Weights of a small class-conditioned image flow-matching model.
Model: 5.18M parameters, 64-pixel images, arch unet, activation relu, widths [64, 128, 128].
Rows from block 5 of a small class-conditioned image flow-matching model, named by matrix and row number. Rows with one number belong to one channel. Each number is 500 + 50 x the weight over its row's rms, rounded and kept within 0 to 999. All counts start at 0. Numbers have three digits each.
After each channel's rows are labels from the 100 images, of 14976 (inputs lightly noised), where the channel reaches its highest value: "top examples" is what is common among them. Only what is clearly more common there than usual is listed. The data: telescope images of galaxies (Galaxy Zoo DECaLS). In brackets: how many of the 100.
# convs0: first 3x3 conv (model.enc.1.2.convs.0.weight, 128x128x3x3, standardized in use, each kernel summed), inputs 0-127
# convs1: second 3x3 conv (model.enc.1.2.convs.1.weight, 128x128x3x3, standardized in use, transposed, each kernel summed), outputs 0-127

convs0.111:460517524434466501471518511472582393499552487542551543507492391498514458508549570545575567600436473560529523492589422493470579477423567462530550551445508520488550524509358449500458494493454453515512511518476561508525478451527399503467463435547437476456398518517493489530511458510479495341512525461533584529511449504470421563543469436561397456496522532605522545424499487531572557523489
convs1.111:456537471460568382519481590509547527498437544533461589617467522434385612498513458497500477479534443480453433586456455512523537503505427570572496492495424436447444557451521469434434492576510642553499492541544506522423532459459501515529486494513519513556541461492489541541412554407380475508499484479506484496497522549531462490590514460524395423458482487519498536474508482549383530463520
top examples: shape: featured or disk (95); edge-on disk: no (70); spiral arms: yes (54)

convs0.60:465500527457460570482583504512609504517448519475534440473488380502463467530482519481570543558526487532449473508554514516463425494399553411517560525425519488436477479544430467408483464532475411532482537591566417595585544514503491457460536499472496408530465442559550523413479487471416492414577535526526514579453475456525516470483549430487460452403419481510573562464557482578455472412458
convs1.60:501507503416499452505604584530437499424433497590439535438473512459528416532529492513499505428561468518533469534415515490527460521513532560535468529468375522533473440421472442444462442531572543537420508507393463506574537529480558427487530473498511453528461569484504581538567525515482612443464550499479528376417539534521466497482521467500482511408400544502506515393512409580454524462563
top examples: shape: featured or disk (64)

convs0.98:581535503485524529577430516481504478506530505541463496499431480526453579419535539532607482552427442520508498492562464520524458546348584509586508347430487627580467452512422499441502500469465500540473483557539584525539451477512511527436447511483411485518457602452477493481547519502535461546492503464558562425479512427443473519567501569579526481546492563571559553452537554497467511563552
convs1.98:513478499516483496558431552460567491495554491442531481373558491502542520472419582467510523578416461432486582491522539477477481506505445469402459446523539413533498535551458590553502428414428409486588461415589530481418442505389487579458575515479419551470511502496461466479490508541539416527509515497541506562526449428476476459416535464499605575539443519502498426456448541560486462550491
top examples: edge-on disk: yes (35)

convs0.24:503506512507453541510426466522569482485553514487467520483593594494492512460447451518451429503464546568464572448501509531494377433552567513493426468571509602572561445475614422559521466407465558501475444416451443433461481462447500563556526470542602479535448528531505442522474497547554466531460427488507502563541503539549508588455455531474538507518430449512459500465520576444359494605503
convs1.24:484518545519536489544517419491484524387545451512508435440482516504520513505577474601526477452564468480622557516498455504461540348489580510457543476640454442521570548512508556535553521394522565547502495449447479556557529458547511472519497588515536479468481556472441464490508445532565511490438507417513485473546477519408413436512401502450541532535435458498503504498505494415644510561461
top examples: edge-on disk: yes (25)

convs0.48:545525441560538452536435531464467513517524544556469475507509544445498552489519629550534504468378484478503627524530517488599482539455551601526509343494548514536410469454441473476486500489461601505477514495530562504492498523540540567514471531484430477524442567476444460499604524572591469548425535519526488377544514480427584452498538571592510440570528495478494476456465560466448536541493
convs1.48:461417500523514535521388529517572536475488569491536416473479501495576500480516565542499533607485463442494531540527541398472547550533561406451461408522541491523406586545467555527537408475422440517573407443516479501461474589433481491483619520483493440468516562511486392483509567548566424512463548487558510552506528519522394570468536573522503541512517557523526527392491532533566455522525
top examples: shape: featured or disk (69); edge-on disk: yes (27)

convs0.3:439484534494534542484517531498521464560578587532428467534470457483515537499555567529617528563430415465533479553550498546394476489439488418546547504401462439470536470418358483474449472548457430534461512553559472620564501530512393503512449507579503517528426513578556463492446505547452387441614539522533490491510439460445491498520465431498479444449520581514555546497499493484530511461512
convs1.3:449436446462512347455540506513486516459448539549464602476476477472534574528535517490539487438621455516625425555456506554530505556506487533578491510462468526557373488432487451446524457571554500539427509556471420546458561422474499468503443417554534462544490513485526572490508457479450561511499565516432533476448531516564466479509497488466434425396408598561520510458502488512540534419540
top examples: shape: featured or disk (67)

convs0.33:629493443475501473506409526465430540482516529509436500504518533445462569427603543489565478543494482453496511472496516513550511513442667565496519357489496502453522466429537466506497512485481549531403505510602530520549422592514542518492472576493445440568551610463472448520594589549540426578429546507517594422476487461426499492526514516535504510488590512530529508456496545504478554489458
convs1.33:526439493519482483503482433445568513460552537440592469500506466478481543532474496486492602597486436472503556506515470460457537444476494453499493445542527484473464575561477590526518396578472391515624464485451547491478443489468447549453462561472438542493521471494452443422452539521464462442487523417501500575513488476507500473493556661530521562595456585471515415436451594605583485544473
top examples: shape: featured or disk (66)

convs0.94:434557442548536467421453530572448479524572547565444429449431516571530546559478558469461467554392442508517551559520513534427414416508540474461453484439535394538513450496415414529415445501435554545535490454499588482517527491466477531579434531560508538460465561495491521539464475548545465475601469460485496600571522476397566518495490517529447570544476509445540450451487475573507599524546
convs1.94:460434454533548497526434513476423472512479463540506560550519515393417520507530572509496477519455503406557495572494581505482591529499591547542535507484597414526480502451463478507548460517532411516457499554422500560497567509396498486492410480510522458567568494504509527447551479549524492455510463504464450558499471517429488437442520523514532646472385592621524548446523491537555371476453
top examples: edge-on disk: yes (29)